config.toml
dataset = "telescope images of galaxies (Galaxy Zoo DECaLS)"
grayscale = true
label_smoothing = 0.05
beta2 = 0.95
eps = 1e-08
merge_dims = true
max_steps = 13700
epochs = 79.4
final_lr_fraction = 0.01
warmup_steps = 2740
weight_decay = 0.0
Rows from block 2, named by matrix and row number. Rows with one number belong to one channel. Each number is 50 + 10 x the weight over its row's rms, rounded and kept within 0 to 99. All counts start at 0. After the name is the row's rms in percent of the matrix's.
# sq0: squeeze pointwise conv (model.blocks.2.sq.0.weight, 80x160x1x1), inputs 108-159
# e10: expand pointwise conv (model.blocks.2.e1.0.weight, 160x80x1x1, transposed), outputs 108-159
# e30: expand 3x3 conv (model.blocks.2.e3.0.weight, 160x80x3x3, transposed), outputs 12-17, a 3x3 kernel for each
sq0.3 096:56 57 41 37 34 50 70 36 48 52 53 39 44 32 49 61 50 65 63 37 50 51 59 54 55 50 35 55 67 76 45 49 62 57 71 61 49 62 53 63 58 60 71 62 56 51 43 54 40 54 66 28
sq0.4 097:45 35 28 50 70 44 44 48 50 60 43 43 56 53 38 51 55 35 57 48 60 36 70 38 44 50 70 38 57 68 42 38 39 62 45 35 66 42 66 40 45 63 57 62 58 64 44 44 47 25 48 63
sq0.5 105:51 55 64 47 43 40 36 47 61 48 44 55 48 45 44 59 50 50 49 61 55 38 47 44 51 55 59 53 49 69 42 61 46 59 38 46 51 42 55 51 44 47 49 60 65 52 50 52 67 42 53 41
sq0.6 100:40 31 43 54 52 53 50 64 66 40 44 46 60 58 61 48 52 37 50 52 63 38 46 59 47 54 63 62 49 53 48 36 66 48 54 63 70 62 55 46 53 39 61 60 36 58 58 69 45 51 44 43
sq0.7 100:60 65 60 38 48 43 52 51 42 37 58 42 50 52 57 60 36 41 54 46 53 41 50 50 51 58 55 53 70 57 57 76 39 56 75 46 32 50 57 63 45 73 50 44 44 56 44 52 30 50 59 56
sq0.8 105:36 62 51 53 36 69 41 54 56 50 47 63 60 64 54 42 51 55 52 47 39 54 54 26 50 47 43 55 42 57 48 40 48 57 47 54 40 65 39 39 37 58 51 56 32 50 72 61 41 45 52 50
sq0.9 105:39 50 60 50 50 50 46 57 39 46 57 44 55 52 57 49 53 40 67 46 51 44 41 39 31 48 53 43 32 47 23 32 50 74 55 61 69 70 50 67 56 36 63 38 59 63 73 30 31 65 49 55
sq0.10 106:76 48 48 38 48 68 59 60 53 55 63 63 41 42 32 44 56 51 47 43 56 45 53 41 33 50 64 42 79 57 56 69 60 46 49 52 58 45 70 53 41 61 50 46 52 39 44 59 49 42 55 60
sq0.11 092:65 53 67 45 38 60 31 54 52 56 60 65 29 67 36 46 58 41 55 52 60 64 56 48 38 51 42 46 56 44 54 54 40 48 62 48 33 40 47 50 61 48 44 46 62 39 60 49 47 46 46 41
sq0.12 098:47 43 30 64 52 39 55 55 60 53 66 50 57 46 38 62 50 53 37 60 57 49 50 52 43 73 50 29 44 36 65 57 60 65 65 50 57 60 55 51 28 66 41 30 38 62 34 39 61 41 72 40
sq0.13 107:56 63 66 50 60 25 55 50 60 35 37 46 72 39 33 52 62 45 34 43 44 51 58 70 43 52 49 60 59 47 48 48 53 79 43 47 34 29 52 46 45 51 65 51 50 30 35 56 51 50 60 63
sq0.14 094:54 65 78 40 56 60 41 39 37 63 45 31 58 65 46 62 68 50 39 42 62 58 35 66 32 67 49 48 42 50 51 40 54 68 48 58 49 35 36 41 57 46 43 55 53 34 33 57 44 56 59 52
sq0.15 102:37 61 37 50 57 47 52 48 63 49 46 56 59 63 51 73 50 70 57 40 46 44 50 57 49 54 64 50 67 55 55 43 43 76 46 42 60 44 33 32 50 59 59 51 47 30 56 43 49 60 49 29
sq0.16 084:54 43 41 59 55 52 52 53 48 43 35 37 42 57 33 55 52 56 53 49 54 58 49 46 56 48 42 44 41 40 39 59 48 37 52 36 44 57 67 55 47 45 58 74 41 35 21 67 48 46 48 48
sq0.17 101:56 25 50 35 60 54 38 46 53 37 62 44 57 38 42 52 53 39 57 46 43 58 45 53 65 47 41 34 45 72 36 62 45 52 40 57 43 44 47 38 44 47 45 58 43 36 47 68 56 78 54 64
sq0.18 101:37 50 42 63 39 52 51 38 40 41 58 57 54 64 39 48 53 62 47 53 54 53 47 42 37 51 60 40 45 57 41 48 53 44 37 64 56 54 58 52 45 53 60 49 46 49 39 40 56 49 49 71
sq0.19 106:58 51 50 60 47 56 45 65 53 49 42 56 51 48 42 36 56 38 70 48 31 44 43 42 51 47 47 45 60 55 34 54 56 70 44 45 62 51 38 61 38 31 43 54 47 35 52 63 59 43 45 58
sq0.20 113:59 56 60 67 56 51 58 70 67 54 59 50 37 56 49 74 31 49 44 40 34 46 43 42 55 40 44 45 75 55 48 49 38 46 42 49 63 46 43 48 53 47 54 51 46 51 59 60 64 56 54 40
sq0.21 094:50 48 52 55 37 38 24 42 45 57 47 40 31 40 53 64 43 69 54 64 59 44 59 52 49 47 34 46 44 44 42 59 46 52 51 47 74 41 57 41 54 36 53 45 56 52 77 70 53 58 52 63
sq0.22 102:49 46 59 30 42 43 42 60 55 50 31 55 41 39 51 44 51 51 46 56 43 56 46 49 52 36 48 32 61 77 42 46 62 64 45 36 54 38 45 54 42 35 48 65 51 60 46 41 76 57 51 33
sq0.23 110:52 41 37 55 54 61 50 49 56 56 76 56 54 76 58 42 39 45 49 48 40 42 30 60 46 75 51 46 50 43 60 59 60 43 62 49 37 51 52 41 52 40 42 44 36 46 46 52 53 65 40 53
sq0.24 097:53 38 47 45 53 60 64 69 62 40 62 53 54 47 52 55 51 45 47 71 39 43 53 43 62 60 31 41 53 54 66 55 63 72 64 51 62 77 40 63 39 50 47 35 44 74 62 56 52 36 68 53
sq0.25 107:57 46 31 22 62 66 76 48 23 53 55 74 33 63 52 28 78 44 60 40 61 49 43 54 47 55 46 52 43 40 56 50 47 54 51 29 50 45 49 35 38 71 54 48 44 40 52 56 59 71 45 44
sq0.26 104:59 40 41 44 51 55 42 48 42 67 34 40 55 57 62 51 27 61 61 33 56 50 31 61 71 39 65 54 82 56 56 54 64 45 62 61 54 52 36 59 62 46 45 39 52 55 41 36 57 68 56 45
sq0.27 099:38 38 57 62 46 40 51 55 42 40 64 47 54 70 53 62 56 42 65 56 67 50 41 59 47 40 57 34 35 38 46 40 53 49 65 48 43 49 58 61 51 38 59 48 53 63 79 49 81 46 68 30
sq0.28 103:45 73 63 25 44 31 60 75 70 41 65 68 32 43 49 57 53 62 30 34 47 51 58 53 53 38 50 64 43 50 52 51 50 53 50 53 48 42 44 64 48 43 45 44 52 59 34 53 41 47 39 54
sq0.29 099:54 59 44 53 48 60 66 42 38 50 58 60 62 45 72 46 58 56 61 75 66 59 56 62 47 57 22 53 24 42 47 54 55 42 47 66 65 47 53 63 55 56 51 56 32 70 54 30 56 52 63 50
sq0.30 105:69 43 44 72 57 39 39 52 43 64 57 69 60 58 58 38 47 56 45 68 50 64 48 53 47 49 57 34 63 44 71 41 52 56 64 50 43 41 80 27 52 47 42 50 51 61 35 47 52 47 48 40
sq0.31 096:33 76 62 46 74 46 61 55 57 43 52 61 48 68 47 30 48 43 45 52 47 41 75 59 56 54 61 76 77 55 58 52 54 50 44 45 51 44 42 47 64 56 52 30 52 65 62 43 63 57 63 47
sq0.32 099:52 41 46 65 75 49 58 49 47 41 47 41 58 46 51 46 45 46 34 49 49 41 35 55 51 40 42 46 70 69 68 51 38 43 60 58 30 49 52 45 51 68 48 50 50 50 66 35 52 60 55 54
sq0.33 109:50 52 53 49 48 55 40 64 53 49 67 71 30 42 51 62 59 29 54 45 44 41 49 72 53 70 52 48 29 55 45 58 59 39 50 66 45 52 45 66 44 61 48 52 49 58 36 40 58 43 50 40
sq0.34 104:59 59 58 45 68 28 44 55 70 61 52 44 40 53 63 50 39 48 46 42 46 68 46 49 56 43 47 52 51 33 42 50 41 50 55 64 65 52 54 45 54 60 65 54 54 33 57 56 53 63 47 50
sq0.35 099:59 62 36 43 56 50 60 62 44 57 62 56 50 52 39 31 27 54 49 56 44 34 59 67 55 58 36 64 49 45 57 59 48 47 37 52 37 67 57 48 56 57 52 48 45 57 56 71 48 56 77 47
sq0.36 111:45 28 48 76 52 68 50 44 61 46 45 59 40 53 65 38 52 70 42 51 38 36 46 65 48 47 59 48 53 62 40 48 40 53 52 46 44 57 48 45 44 44 42 60 37 29 55 58 37 56 50 37
sq0.37 097:39 61 53 34 71 43 70 35 43 29 55 57 54 33 45 54 36 47 41 55 48 52 38 49 68 53 55 68 48 59 41 39 45 30 27 34 57 38 35 34 64 56 38 36 58 41 57 47 29 69 49 40
sq0.38 105:56 55 52 50 42 62 58 47 55 59 64 52 47 44 53 57 34 68 49 61 44 38 63 37 61 42 39 61 38 34 56 34 51 49 44 49 52 46 53 34 47 45 41 70 46 54 61 52 51 55 38 35
sq0.39 100:58 50 42 58 52 60 62 50 42 38 66 52 53 57 56 35 56 52 47 41 47 23 47 24 47 32 64 43 22 53 49 42 42 41 44 65 65 35 47 50 52 58 49 39 41 44 63 58 38 49 69 41
sq0.40 099:38 49 61 39 60 41 47 46 45 42 23 41 49 56 34 41 43 54 32 48 62 52 72 62 47 49 38 67 40 49 61 43 53 39 40 43 66 50 47 54 49 39 69 62 53 46 37 61 57 75 50 51
sq0.41 100:58 41 54 57 41 56 62 45 61 51 43 50 40 58 41 53 51 62 41 36 32 28 51 82 41 33 65 41 38 58 60 47 36 47 42 47 65 43 54 40 49 50 60 55 45 47 60 50 56 54 50 73
sq0.42 098:27 53 51 49 45 57 58 39 55 54 42 55 51 44 50 59 35 39 46 57 57 57 32 38 38 49 41 66 54 29 47 50 57 48 42 33 34 47 52 43 45 32 52 35 25 45 54 51 46 53 38 61
sq0.43 110:42 51 43 69 55 47 46 43 56 61 45 50 63 50 37 60 66 48 60 43 55 53 63 60 38 40 45 44 40 41 55 46 46 62 35 51 42 53 54 51 60 23 41 42 71 54 37 51 57 47 51 66
e10.3 090:65 55 50 50 50 65 51 37 38 37 39 69 42 67 45 59 49 53 50 55 63 57 61 55 41 53 61 38 30 64 40 57 60 51 46 77 67 51 52 55 44 52 54 73 52 34 57 41 40 40 63 34
e10.4 098:37 59 49 46 62 47 38 52 51 60 34 44 46 47 31 41 68 68 41 45 38 49 49 53 43 57 62 61 55 41 52 57 54 55 52 60 47 41 49 71 41 45 54 57 35 64 68 40 38 52 50 48
e10.5 108:39 37 71 60 37 34 56 62 80 52 48 37 41 41 44 60 54 49 36 33 42 57 51 52 55 47 60 51 66 56 43 61 44 56 56 35 45 46 37 69 63 32 48 36 42 64 52 57 67 46 51 49
e10.6 105:61 39 54 68 46 37 50 46 41 50 62 47 45 51 62 40 55 56 56 57 50 69 60 42 44 46 58 53 55 44 45 52 50 38 51 66 61 60 48 41 48 73 54 57 46 45 41 64 49 63 51 51
e10.7 102:52 74 56 65 55 59 32 32 50 52 40 40 62 42 56 52 60 60 47 63 49 60 43 32 39 50 53 47 33 53 78 66 52 56 40 57 51 55 52 68 60 79 62 39 35 54 60 57 43 56 46 58
e10.8 095:49 29 60 45 49 57 43 52 61 54 63 47 62 77 36 45 41 40 61 50 34 58 44 49 34 46 52 46 39 64 36 57 48 39 59 57 51 57 34 52 51 67 59 49 27 44 55 52 46 43 76 58
e10.9 102:40 50 44 51 58 40 48 49 44 48 50 52 47 52 46 76 52 59 58 67 59 29 38 53 69 53 62 58 55 43 30 44 46 49 54 41 44 68 58 43 61 45 54 47 61 33 42 68 56 45 64 54
e10.10 110:61 51 62 60 55 55 57 50 42 45 43 51 50 60 36 43 46 42 48 44 59 43 44 44 51 38 52 54 58 57 47 39 57 60 66 55 57 39 41 51 67 42 58 37 46 41 50 59 71 65 53 42
e10.11 093:39 34 48 45 42 60 49 53 59 66 45 56 64 57 40 60 45 59 49 44 38 48 62 57 56 42 42 67 49 28 42 44 32 50 38 42 59 60 42 54 51 35 29 39 41 29 47 48 62 44 61 43
e10.12 094:40 29 57 60 61 51 53 41 43 44 35 65 57 53 38 58 47 67 65 36 52 54 57 49 41 72 50 45 49 51 53 54 32 52 50 54 53 44 51 60 61 53 65 59 40 53 34 34 44 55 44 38
e10.13 096:52 55 45 35 52 67 61 49 48 28 45 57 50 52 25 53 54 50 64 47 44 62 32 43 46 42 59 41 40 52 62 66 46 44 41 49 45 55 40 39 70 42 42 57 57 51 53 57 57 35 36 47
e10.14 091:53 69 51 61 43 49 32 65 45 38 53 43 55 48 41 49 61 56 63 53 44 55 37 58 37 27 32 62 36 45 31 44 45 53 30 32 42 50 55 48 40 48 32 39 56 60 56 42 36 53 43 60
e10.15 089:53 48 51 60 38 81 68 60 52 46 45 28 58 55 59 55 50 65 53 37 55 44 48 48 52 50 36 37 44 51 36 39 56 65 41 46 64 53 28 51 42 49 53 55 51 40 42 60 48 74 42 44
e10.16 095:67 38 57 55 57 49 31 59 54 60 56 43 36 62 51 68 41 49 44 60 52 56 58 47 55 44 66 34 53 49 51 41 57 47 32 62 65 46 35 34 41 42 45 42 54 47 58 37 53 38 49 30
e10.17 098:63 34 73 41 57 54 42 60 44 38 44 64 54 45 58 38 42 62 49 42 58 64 42 51 41 47 84 67 55 57 55 60 49 69 47 49 41 43 42 44 59 46 34 48 38 44 46 53 63 27 57 60
e10.18 099:51 42 58 48 44 68 49 47 66 39 52 61 42 43 29 54 51 50 63 48 63 66 60 55 46 44 50 62 59 53 71 64 44 56 38 68 49 42 57 59 37 27 63 53 54 60 32 67 45 44 47 21
e10.19 111:54 55 53 53 24 47 69 62 62 55 47 51 69 40 41 44 53 50 66 47 53 49 54 52 42 42 45 40 50 41 52 44 41 54 41 43 49 43 43 49 67 41 56 56 40 44 45 75 50 40 87 42
e10.20 100:48 52 46 46 49 46 50 52 56 69 51 48 44 46 63 46 50 60 56 54 47 42 46 79 62 53 49 51 66 33 48 38 32 47 61 66 50 51 32 49 61 43 61 43 43 44 57 49 50 55 45 64
e10.21 090:48 41 44 63 43 55 36 47 48 53 56 51 42 20 43 38 36 45 51 62 58 44 43 45 65 22 38 47 50 49 65 62 51 54 59 39 65 52 55 56 46 47 63 67 46 50 51 59 45 53 51 43
e10.22 093:67 48 50 56 54 73 52 67 55 56 53 39 47 40 39 36 63 56 33 39 50 53 32 30 81 41 50 32 56 64 43 62 62 61 53 53 53 55 55 52 58 59 37 59 55 35 56 57 54 45 38 66
e10.23 098:38 66 32 47 53 48 45 39 45 61 46 52 47 38 37 56 45 60 58 39 62 48 59 55 57 42 70 51 54 60 73 61 46 43 47 52 60 56 61 40 46 64 51 57 61 66 36 86 56 53 73 54
e10.24 096:53 38 54 48 63 57 65 73 58 67 57 66 56 33 43 56 56 60 65 43 69 43 33 58 38 49 37 36 48 47 53 41 37 56 58 55 61 45 49 44 53 52 63 50 28 39 31 53 54 29 57 53
e10.25 106:70 51 50 54 53 44 47 43 58 45 50 42 67 38 47 48 46 48 52 31 44 60 64 55 44 44 41 36 45 57 49 50 46 55 71 46 40 44 42 59 35 43 23 35 45 46 44 42 67 51 52 60
e10.26 097:46 62 40 47 43 45 66 67 59 41 37 49 74 59 59 52 42 47 62 65 56 42 39 74 28 54 49 46 42 42 60 53 60 38 43 49 41 62 56 33 70 62 32 49 43 47 43 57 58 63 60 48
e10.27 097:31 51 33 49 62 54 29 42 40 48 54 50 43 48 69 57 64 42 43 62 53 55 48 47 58 54 56 56 57 44 60 50 61 54 36 39 56 65 30 72 31 50 54 42 66 37 56 70 59 66 36 45
e10.28 095:69 47 45 47 54 66 41 56 48 45 56 63 52 43 49 50 57 48 52 56 44 46 69 46 41 52 29 45 66 59 52 29 42 36 20 55 51 55 44 41 48 50 46 52 49 54 59 54 55 41 47 40
e10.29 107:58 53 48 37 59 49 31 46 32 51 41 65 53 45 46 47 39 53 38 69 58 56 47 50 51 41 49 55 66 58 37 56 41 63 47 59 68 60 47 48 46 53 61 47 69 45 49 44 47 40 48 42
e10.30 090:57 56 30 77 44 46 66 54 40 69 51 32 50 36 63 52 58 54 55 47 31 50 42 32 52 37 46 52 52 43 69 66 50 35 58 43 36 34 52 51 44 39 56 50 37 52 42 37 42 44 51 52
e10.31 103:50 68 50 51 42 62 75 39 52 65 54 52 48 55 55 53 52 62 56 52 38 39 43 37 50 40 68 56 40 42 49 42 52 42 35 55 53 48 54 73 50 47 50 45 60 33 63 41 69 42 33 59
e10.32 095:42 70 46 46 67 54 59 45 51 55 38 67 32 56 37 39 48 58 35 51 53 52 67 59 38 51 49 53 62 29 54 34 40 43 50 48 54 58 40 28 61 32 48 36 51 59 63 37 40 30 47 47
e10.33 106:53 54 60 52 56 55 43 52 50 44 40 55 43 44 50 54 40 55 43 29 33 50 52 66 25 59 49 61 53 47 62 58 61 27 57 43 47 73 43 45 51 59 35 56 58 51 67 55 57 44 65 49
e10.34 090:47 65 53 65 49 40 42 40 53 41 46 58 40 52 33 40 51 58 51 42 58 46 27 51 76 35 53 40 56 49 58 59 54 55 46 39 59 57 51 47 46 48 48 57 51 61 62 40 59 68 52 38
e10.35 103:53 60 49 52 50 61 57 47 51 64 36 34 42 67 35 46 50 48 26 69 48 45 58 60 51 48 56 46 70 62 56 50 61 43 57 38 49 33 47 52 43 54 47 47 55 47 56 28 49 45 50 54
e10.36 100:58 48 44 56 45 47 37 59 44 49 70 57 57 37 54 35 50 46 60 56 46 30 44 57 56 46 58 41 42 47 35 40 43 58 54 59 35 56 47 51 47 44 46 39 56 29 44 50 35 43 63 49
e10.37 100:43 46 59 63 39 56 53 48 55 64 60 32 41 31 42 47 69 50 49 57 70 51 53 33 47 28 59 45 52 62 52 56 51 64 49 51 61 46 41 42 63 53 58 38 48 67 41 45 42 53 37 43
e10.38 101:40 53 48 48 37 36 33 45 33 51 65 55 55 56 58 37 39 57 49 25 41 66 54 43 46 52 62 37 57 48 38 39 52 45 57 59 47 31 31 43 43 62 47 65 44 34 48 53 38 52 56 64
e10.39 106:35 53 65 45 44 60 40 41 61 33 55 46 55 44 36 63 52 43 50 40 53 53 42 49 46 48 47 53 44 57 46 48 47 74 49 50 52 60 42 49 51 55 50 40 50 67 56 54 46 42 48 56
e10.40 105:56 48 42 55 55 44 44 38 59 50 61 64 29 52 70 68 33 38 62 51 65 53 41 39 59 40 56 43 46 54 59 36 66 57 43 64 71 21 46 61 25 52 42 40 44 64 51 45 59 33 30 47
e10.41 107:52 63 59 48 61 61 40 58 55 45 48 48 39 46 48 53 55 47 65 50 42 51 43 66 38 38 63 51 46 48 57 35 46 43 42 52 55 51 56 42 65 62 29 37 59 43 59 19 43 41 35 61
e10.42 107:51 41 67 61 44 54 32 56 57 49 48 45 51 57 49 43 53 40 56 46 58 71 67 39 42 36 48 36 55 48 62 61 55 49 38 47 47 63 44 53 57 54 32 58 47 34 37 48 64 60 45 45
e10.43 093:59 42 73 79 49 50 38 50 53 47 61 63 75 41 35 46 54 48 39 52 55 38 50 49 49 35 37 55 55 44 52 40 42 52 60 56 43 48 57 48 55 57 39 47 40 42 50 53 53 52 48 42
e30.3 106:56 53 43 46 46 23 36 64 66 47 41 47 52 74 48 40 57 72 48 47 40 52 48 46 52 39 47 40 56 47 65 54 42 50 51 46 44 34 60 30 56 66 60 66 62 46 53 58 48 45 45 53 36 50
e30.4 089:64 44 40 49 51 52 43 57 64 48 44 63 54 34 44 47 59 60 62 45 66 45 44 53 55 42 40 50 47 40 60 51 42 46 39 51 48 54 50 47 50 43 50 58 57 53 47 36 45 43 39 36 48 48
e30.5 099:49 56 53 28 46 46 42 49 63 48 55 69 61 56 44 42 34 50 60 40 66 54 55 52 38 34 36 49 55 42 54 64 69 46 52 62 27 45 56 57 59 60 34 53 38 48 60 45 49 41 33 45 50 46
e30.6 100:39 45 57 51 40 47 51 62 52 55 47 38 48 52 37 41 46 75 28 50 48 51 54 72 51 33 63 29 47 73 31 47 47 62 54 44 52 42 47 41 49 41 46 55 41 56 68 49 56 50 75 43 42 57
e30.7 101:42 45 34 51 49 53 55 41 50 38 34 52 48 64 46 50 49 55 49 58 38 55 50 34 42 54 58 52 55 46 63 63 44 45 60 58 40 57 63 44 55 56 24 38 59 45 58 43 67 22 51 61 39 54
e30.8 104:50 49 52 55 34 53 47 55 47 51 69 43 45 61 61 39 65 49 53 40 58 51 52 42 52 50 65 52 51 58 54 43 43 50 44 54 45 59 44 37 59 35 68 60 45 36 50 59 41 60 46 58 43 52
e30.9 106:48 46 54 60 60 34 35 57 61 42 62 31 31 62 26 48 49 59 49 42 59 54 46 44 53 54 33 39 67 51 49 42 56 36 58 66 62 40 51 36 54 40 48 52 48 47 49 37 45 33 57 54 39 53
e30.10 105:67 51 74 39 55 53 41 29 52 47 50 57 60 32 36 58 34 63 50 52 54 35 58 70 46 66 68 53 50 54 35 43 52 58 63 57 47 51 61 64 56 31 58 56 48 47 44 52 53 55 68 53 63 34
e30.11 095:35 56 58 58 42 31 45 37 58 58 34 67 60 56 36 42 41 57 44 43 49 51 44 51 57 73 36 44 45 35 64 71 56 53 49 59 48 48 45 48 53 53 45 35 63 61 54 53 25 39 52 48 47 45
e30.12 100:31 59 42 28 51 41 58 55 47 45 43 66 57 57 48 49 53 66 38 61 32 66 57 64 65 46 47 39 58 57 47 38 44 58 55 50 57 65 59 62 37 54 51 49 56 43 48 47 48 51 50 63 25 38
e30.13 101:53 63 42 67 32 43 64 51 61 25 74 73 48 42 67 46 55 29 62 45 39 55 59 60 45 38 51 68 52 41 56 44 53 56 54 76 61 50 52 59 39 49 56 49 59 66 60 64 49 43 42 42 59 55
e30.14 101:62 61 47 37 48 56 53 67 60 58 49 62 41 71 56 38 54 67 69 44 56 46 36 65 41 78 58 54 47 70 56 40 52 47 67 40 51 66 49 56 31 58 56 61 48 59 47 48 38 46 61 45 64 65
e30.15 106:51 56 56 44 43 47 67 56 50 54 52 69 38 64 60 47 47 58 36 50 39 68 57 64 45 47 56 50 48 49 55 61 34 42 46 60 38 56 45 60 39 52 43 41 53 41 59 53 36 37 41 50 35 45
e30.16 093:38 65 51 47 39 37 49 38 45 53 58 46 55 67 58 60 68 38 42 42 49 43 54 47 48 45 54 51 40 36 64 41 43 69 68 32 36 43 33 55 68 30 44 62 49 57 47 64 48 58 68 54 51 44
e30.17 101:51 53 32 34 51 40 59 55 52 29 44 33 57 61 51 69 49 69 61 40 53 61 63 39 45 46 65 36 38 54 64 39 55 55 57 67 44 50 72 59 49 60 46 78 47 46 57 42 56 53 56 45 64 65
e30.18 096:42 69 44 58 51 55 51 43 53 66 43 76 50 45 48 51 55 56 64 62 58 38 51 41 48 54 33 46 51 62 60 53 52 52 49 60 39 60 62 46 46 46 41 55 36 65 56 30 53 68 46 45 33 68
e30.19 096:33 61 72 49 48 46 49 46 47 41 50 66 57 62 53 61 52 59 51 49 37 48 46 51 60 57 42 44 59 59 50 49 53 42 55 48 46 32 57 27 50 65 47 52 49 39 63 46 29 45 61 46 50 51
e30.20 101:42 34 47 61 74 51 44 69 61 46 54 55 70 59 49 57 66 51 49 40 64 48 46 59 50 67 60 54 44 49 54 74 53 44 50 52 61 56 51 58 51 66 44 36 53 62 78 53 47 42 41 43 46 49
e30.21 098:41 59 47 53 47 40 53 56 53 46 48 47 67 57 50 45 48 69 52 49 41 55 45 43 32 61 61 42 40 42 47 54 41 50 43 45 48 70 30 48 41 42 52 34 61 45 45 41 47 63 35 39 57 39
e30.22 097:48 39 51 51 30 45 39 61 63 56 45 47 47 42 56 47 36 60 42 51 61 46 56 42 48 51 36 57 37 51 51 48 47 46 76 47 29 65 65 59 61 56 48 47 40 36 52 56 57 54 47 47 59 71
e30.23 105:64 52 41 35 58 52 52 51 49 61 61 47 34 60 33 48 42 44 56 68 34 41 57 53 29 40 65 43 52 54 50 46 56 67 52 57 44 39 59 45 48 53 58 47 50 57 53 54 47 33 42 49 46 41
e30.24 105:46 46 41 50 48 40 50 56 64 54 45 63 51 65 38 32 32 34 39 51 57 49 48 59 68 46 48 59 39 67 37 45 44 54 60 47 38 56 47 39 52 40 55 70 58 53 56 53 45 57 46 46 60 66
e30.25 102:51 46 57 48 22 55 56 61 44 51 39 77 40 53 52 50 54 44 47 43 68 50 67 48 44 32 44 38 54 53 55 56 67 43 45 41 37 45 40 47 45 65 53 54 62 58 54 53 56 61 61 56 40 44
e30.26 097:58 47 66 45 58 47 46 57 66 55 51 48 46 68 29 56 44 63 40 44 51 60 55 47 52 38 38 52 52 37 49 38 50 48 46 37 45 60 48 49 66 60 28 37 42 55 56 42 32 55 54 47 44 54
e30.27 100:48 59 56 59 50 47 53 58 54 41 52 38 54 29 55 49 38 44 35 24 80 75 67 58 49 55 57 58 50 46 55 50 54 51 44 43 41 29 47 57 71 43 68 50 30 51 34 64 58 53 52 53 54 36
e30.28 108:55 29 53 63 60 65 32 45 48 50 56 60 48 48 36 43 66 39 58 57 37 51 48 45 47 59 44 67 45 50 40 53 56 54 67 47 59 37 47 48 51 53 45 35 63 58 31 50 55 54 49 54 37 50
e30.29 105:65 51 46 40 47 44 51 61 52 50 58 39 50 28 58 51 47 67 46 39 55 42 33 29 54 52 63 26 60 47 54 44 56 45 52 62 40 45 33 53 53 44 52 73 68 46 61 54 60 65 58 68 46 46
e30.30 098:65 61 45 59 51 62 30 52 33 46 40 53 42 70 45 50 44 54 58 38 54 61 55 55 46 29 56 65 51 48 50 52 54 58 48 55 43 56 40 46 59 67 56 38 46 42 39 53 47 53 42 51 40 48
e30.31 108:53 58 43 63 50 49 44 66 60 43 42 55 54 50 58 46 56 49 63 44 44 66 45 61 67 52 42 71 51 61 32 65 48 56 41 43 51 51 52 50 54 60 46 43 41 60 52 45 51 56 48 43 49 51
e30.32 092:64 52 38 46 56 39 38 32 64 38 41 43 63 48 59 39 43 65 41 39 38 49 56 64 56 42 47 55 74 49 59 44 53 54 51 60 56 45 25 67 35 55 49 62 42 38 37 44 69 44 49 54 50 42
e30.33 101:60 49 51 51 65 45 51 61 37 58 69 51 35 60 35 66 52 46 40 58 47 50 51 51 60 50 57 51 55 57 62 34 45 40 65 43 55 49 34 40 62 42 58 38 57 43 39 53 70 61 73 59 34 34
e30.34 102:22 52 56 45 53 43 47 51 64 59 38 38 40 56 58 64 37 49 36 51 46 62 50 65 37 38 51 57 58 47 36 59 36 43 40 49 53 56 60 41 42 52 62 50 39 40 72 45 42 39 60 40 38 51
e30.35 094:54 50 54 38 57 36 58 63 46 51 57 41 49 44 59 43 43 32 73 62 47 48 49 36 68 42 38 60 57 56 43 51 39 53 67 43 35 52 64 62 59 49 56 52 41 65 43 56 57 54 33 52 42 42
e30.36 104:56 58 38 49 37 53 55 56 43 59 54 59 44 55 53 54 41 44 33 49 53 56 58 61 53 36 37 40 36 42 60 60 42 55 48 34 47 64 69 69 32 39 57 44 53 39 64 46 36 45 27 47 53 38
e30.37 095:50 39 51 50 58 66 54 49 52 42 53 55 67 53 42 40 36 21 51 49 51 54 46 59 56 35 32 50 46 56 66 53 53 34 47 48 50 49 55 51 44 55 37 65 47 38 54 33 67 51 46 57 43 49
e30.38 101:48 54 40 47 55 61 43 55 49 55 48 63 60 51 47 43 66 51 39 48 61 52 54 29 47 50 55 41 58 42 49 40 69 61 60 30 53 53 67 36 55 37 53 56 54 36 34 34 69 58 55 61 25 40
e30.39 094:38 51 23 54 44 44 55 36 54 40 78 50 55 46 40 56 54 56 51 45 58 43 58 51 45 55 53 43 52 35 57 55 60 50 50 76 25 60 61 56 62 46 60 42 58 55 43 48 59 38 54 49 43 27
e30.40 100:62 39 47 51 42 36 60 46 49 53 52 46 56 31 62 47 47 50 65 54 46 51 59 50 62 40 48 48 47 62 64 61 46 65 46 53 48 50 56 39 47 56 42 61 31 43 32 52 54 49 62 52 46 53
e30.41 102:33 38 56 68 43 49 57 46 57 38 51 50 48 24 45 63 46 38 57 65 63 49 63 48 48 45 53 54 62 32 56 52 43 57 50 56 38 48 65 54 53 41 51 52 60 54 52 52 61 74 68 52 61 59
e30.42 097:36 48 59 60 50 67 39 50 56 41 54 47 41 68 64 67 45 42 67 46 51 27 61 54 52 34 59 33 63 48 52 44 63 40 36 38 37 43 60 57 40 47 40 48 65 52 48 43 65 80 37 46 38 70
e30.43 105:57 68 75 49 58 37 57 51 49 59 54 46 53 39 56 62 39 48 39 48 63 53 35 53 53 65 45 40 47 55 53 39 51 50 47 37 32 46 43 54 49 64 57 28 63 53 44 41 33 39 53 29 74 68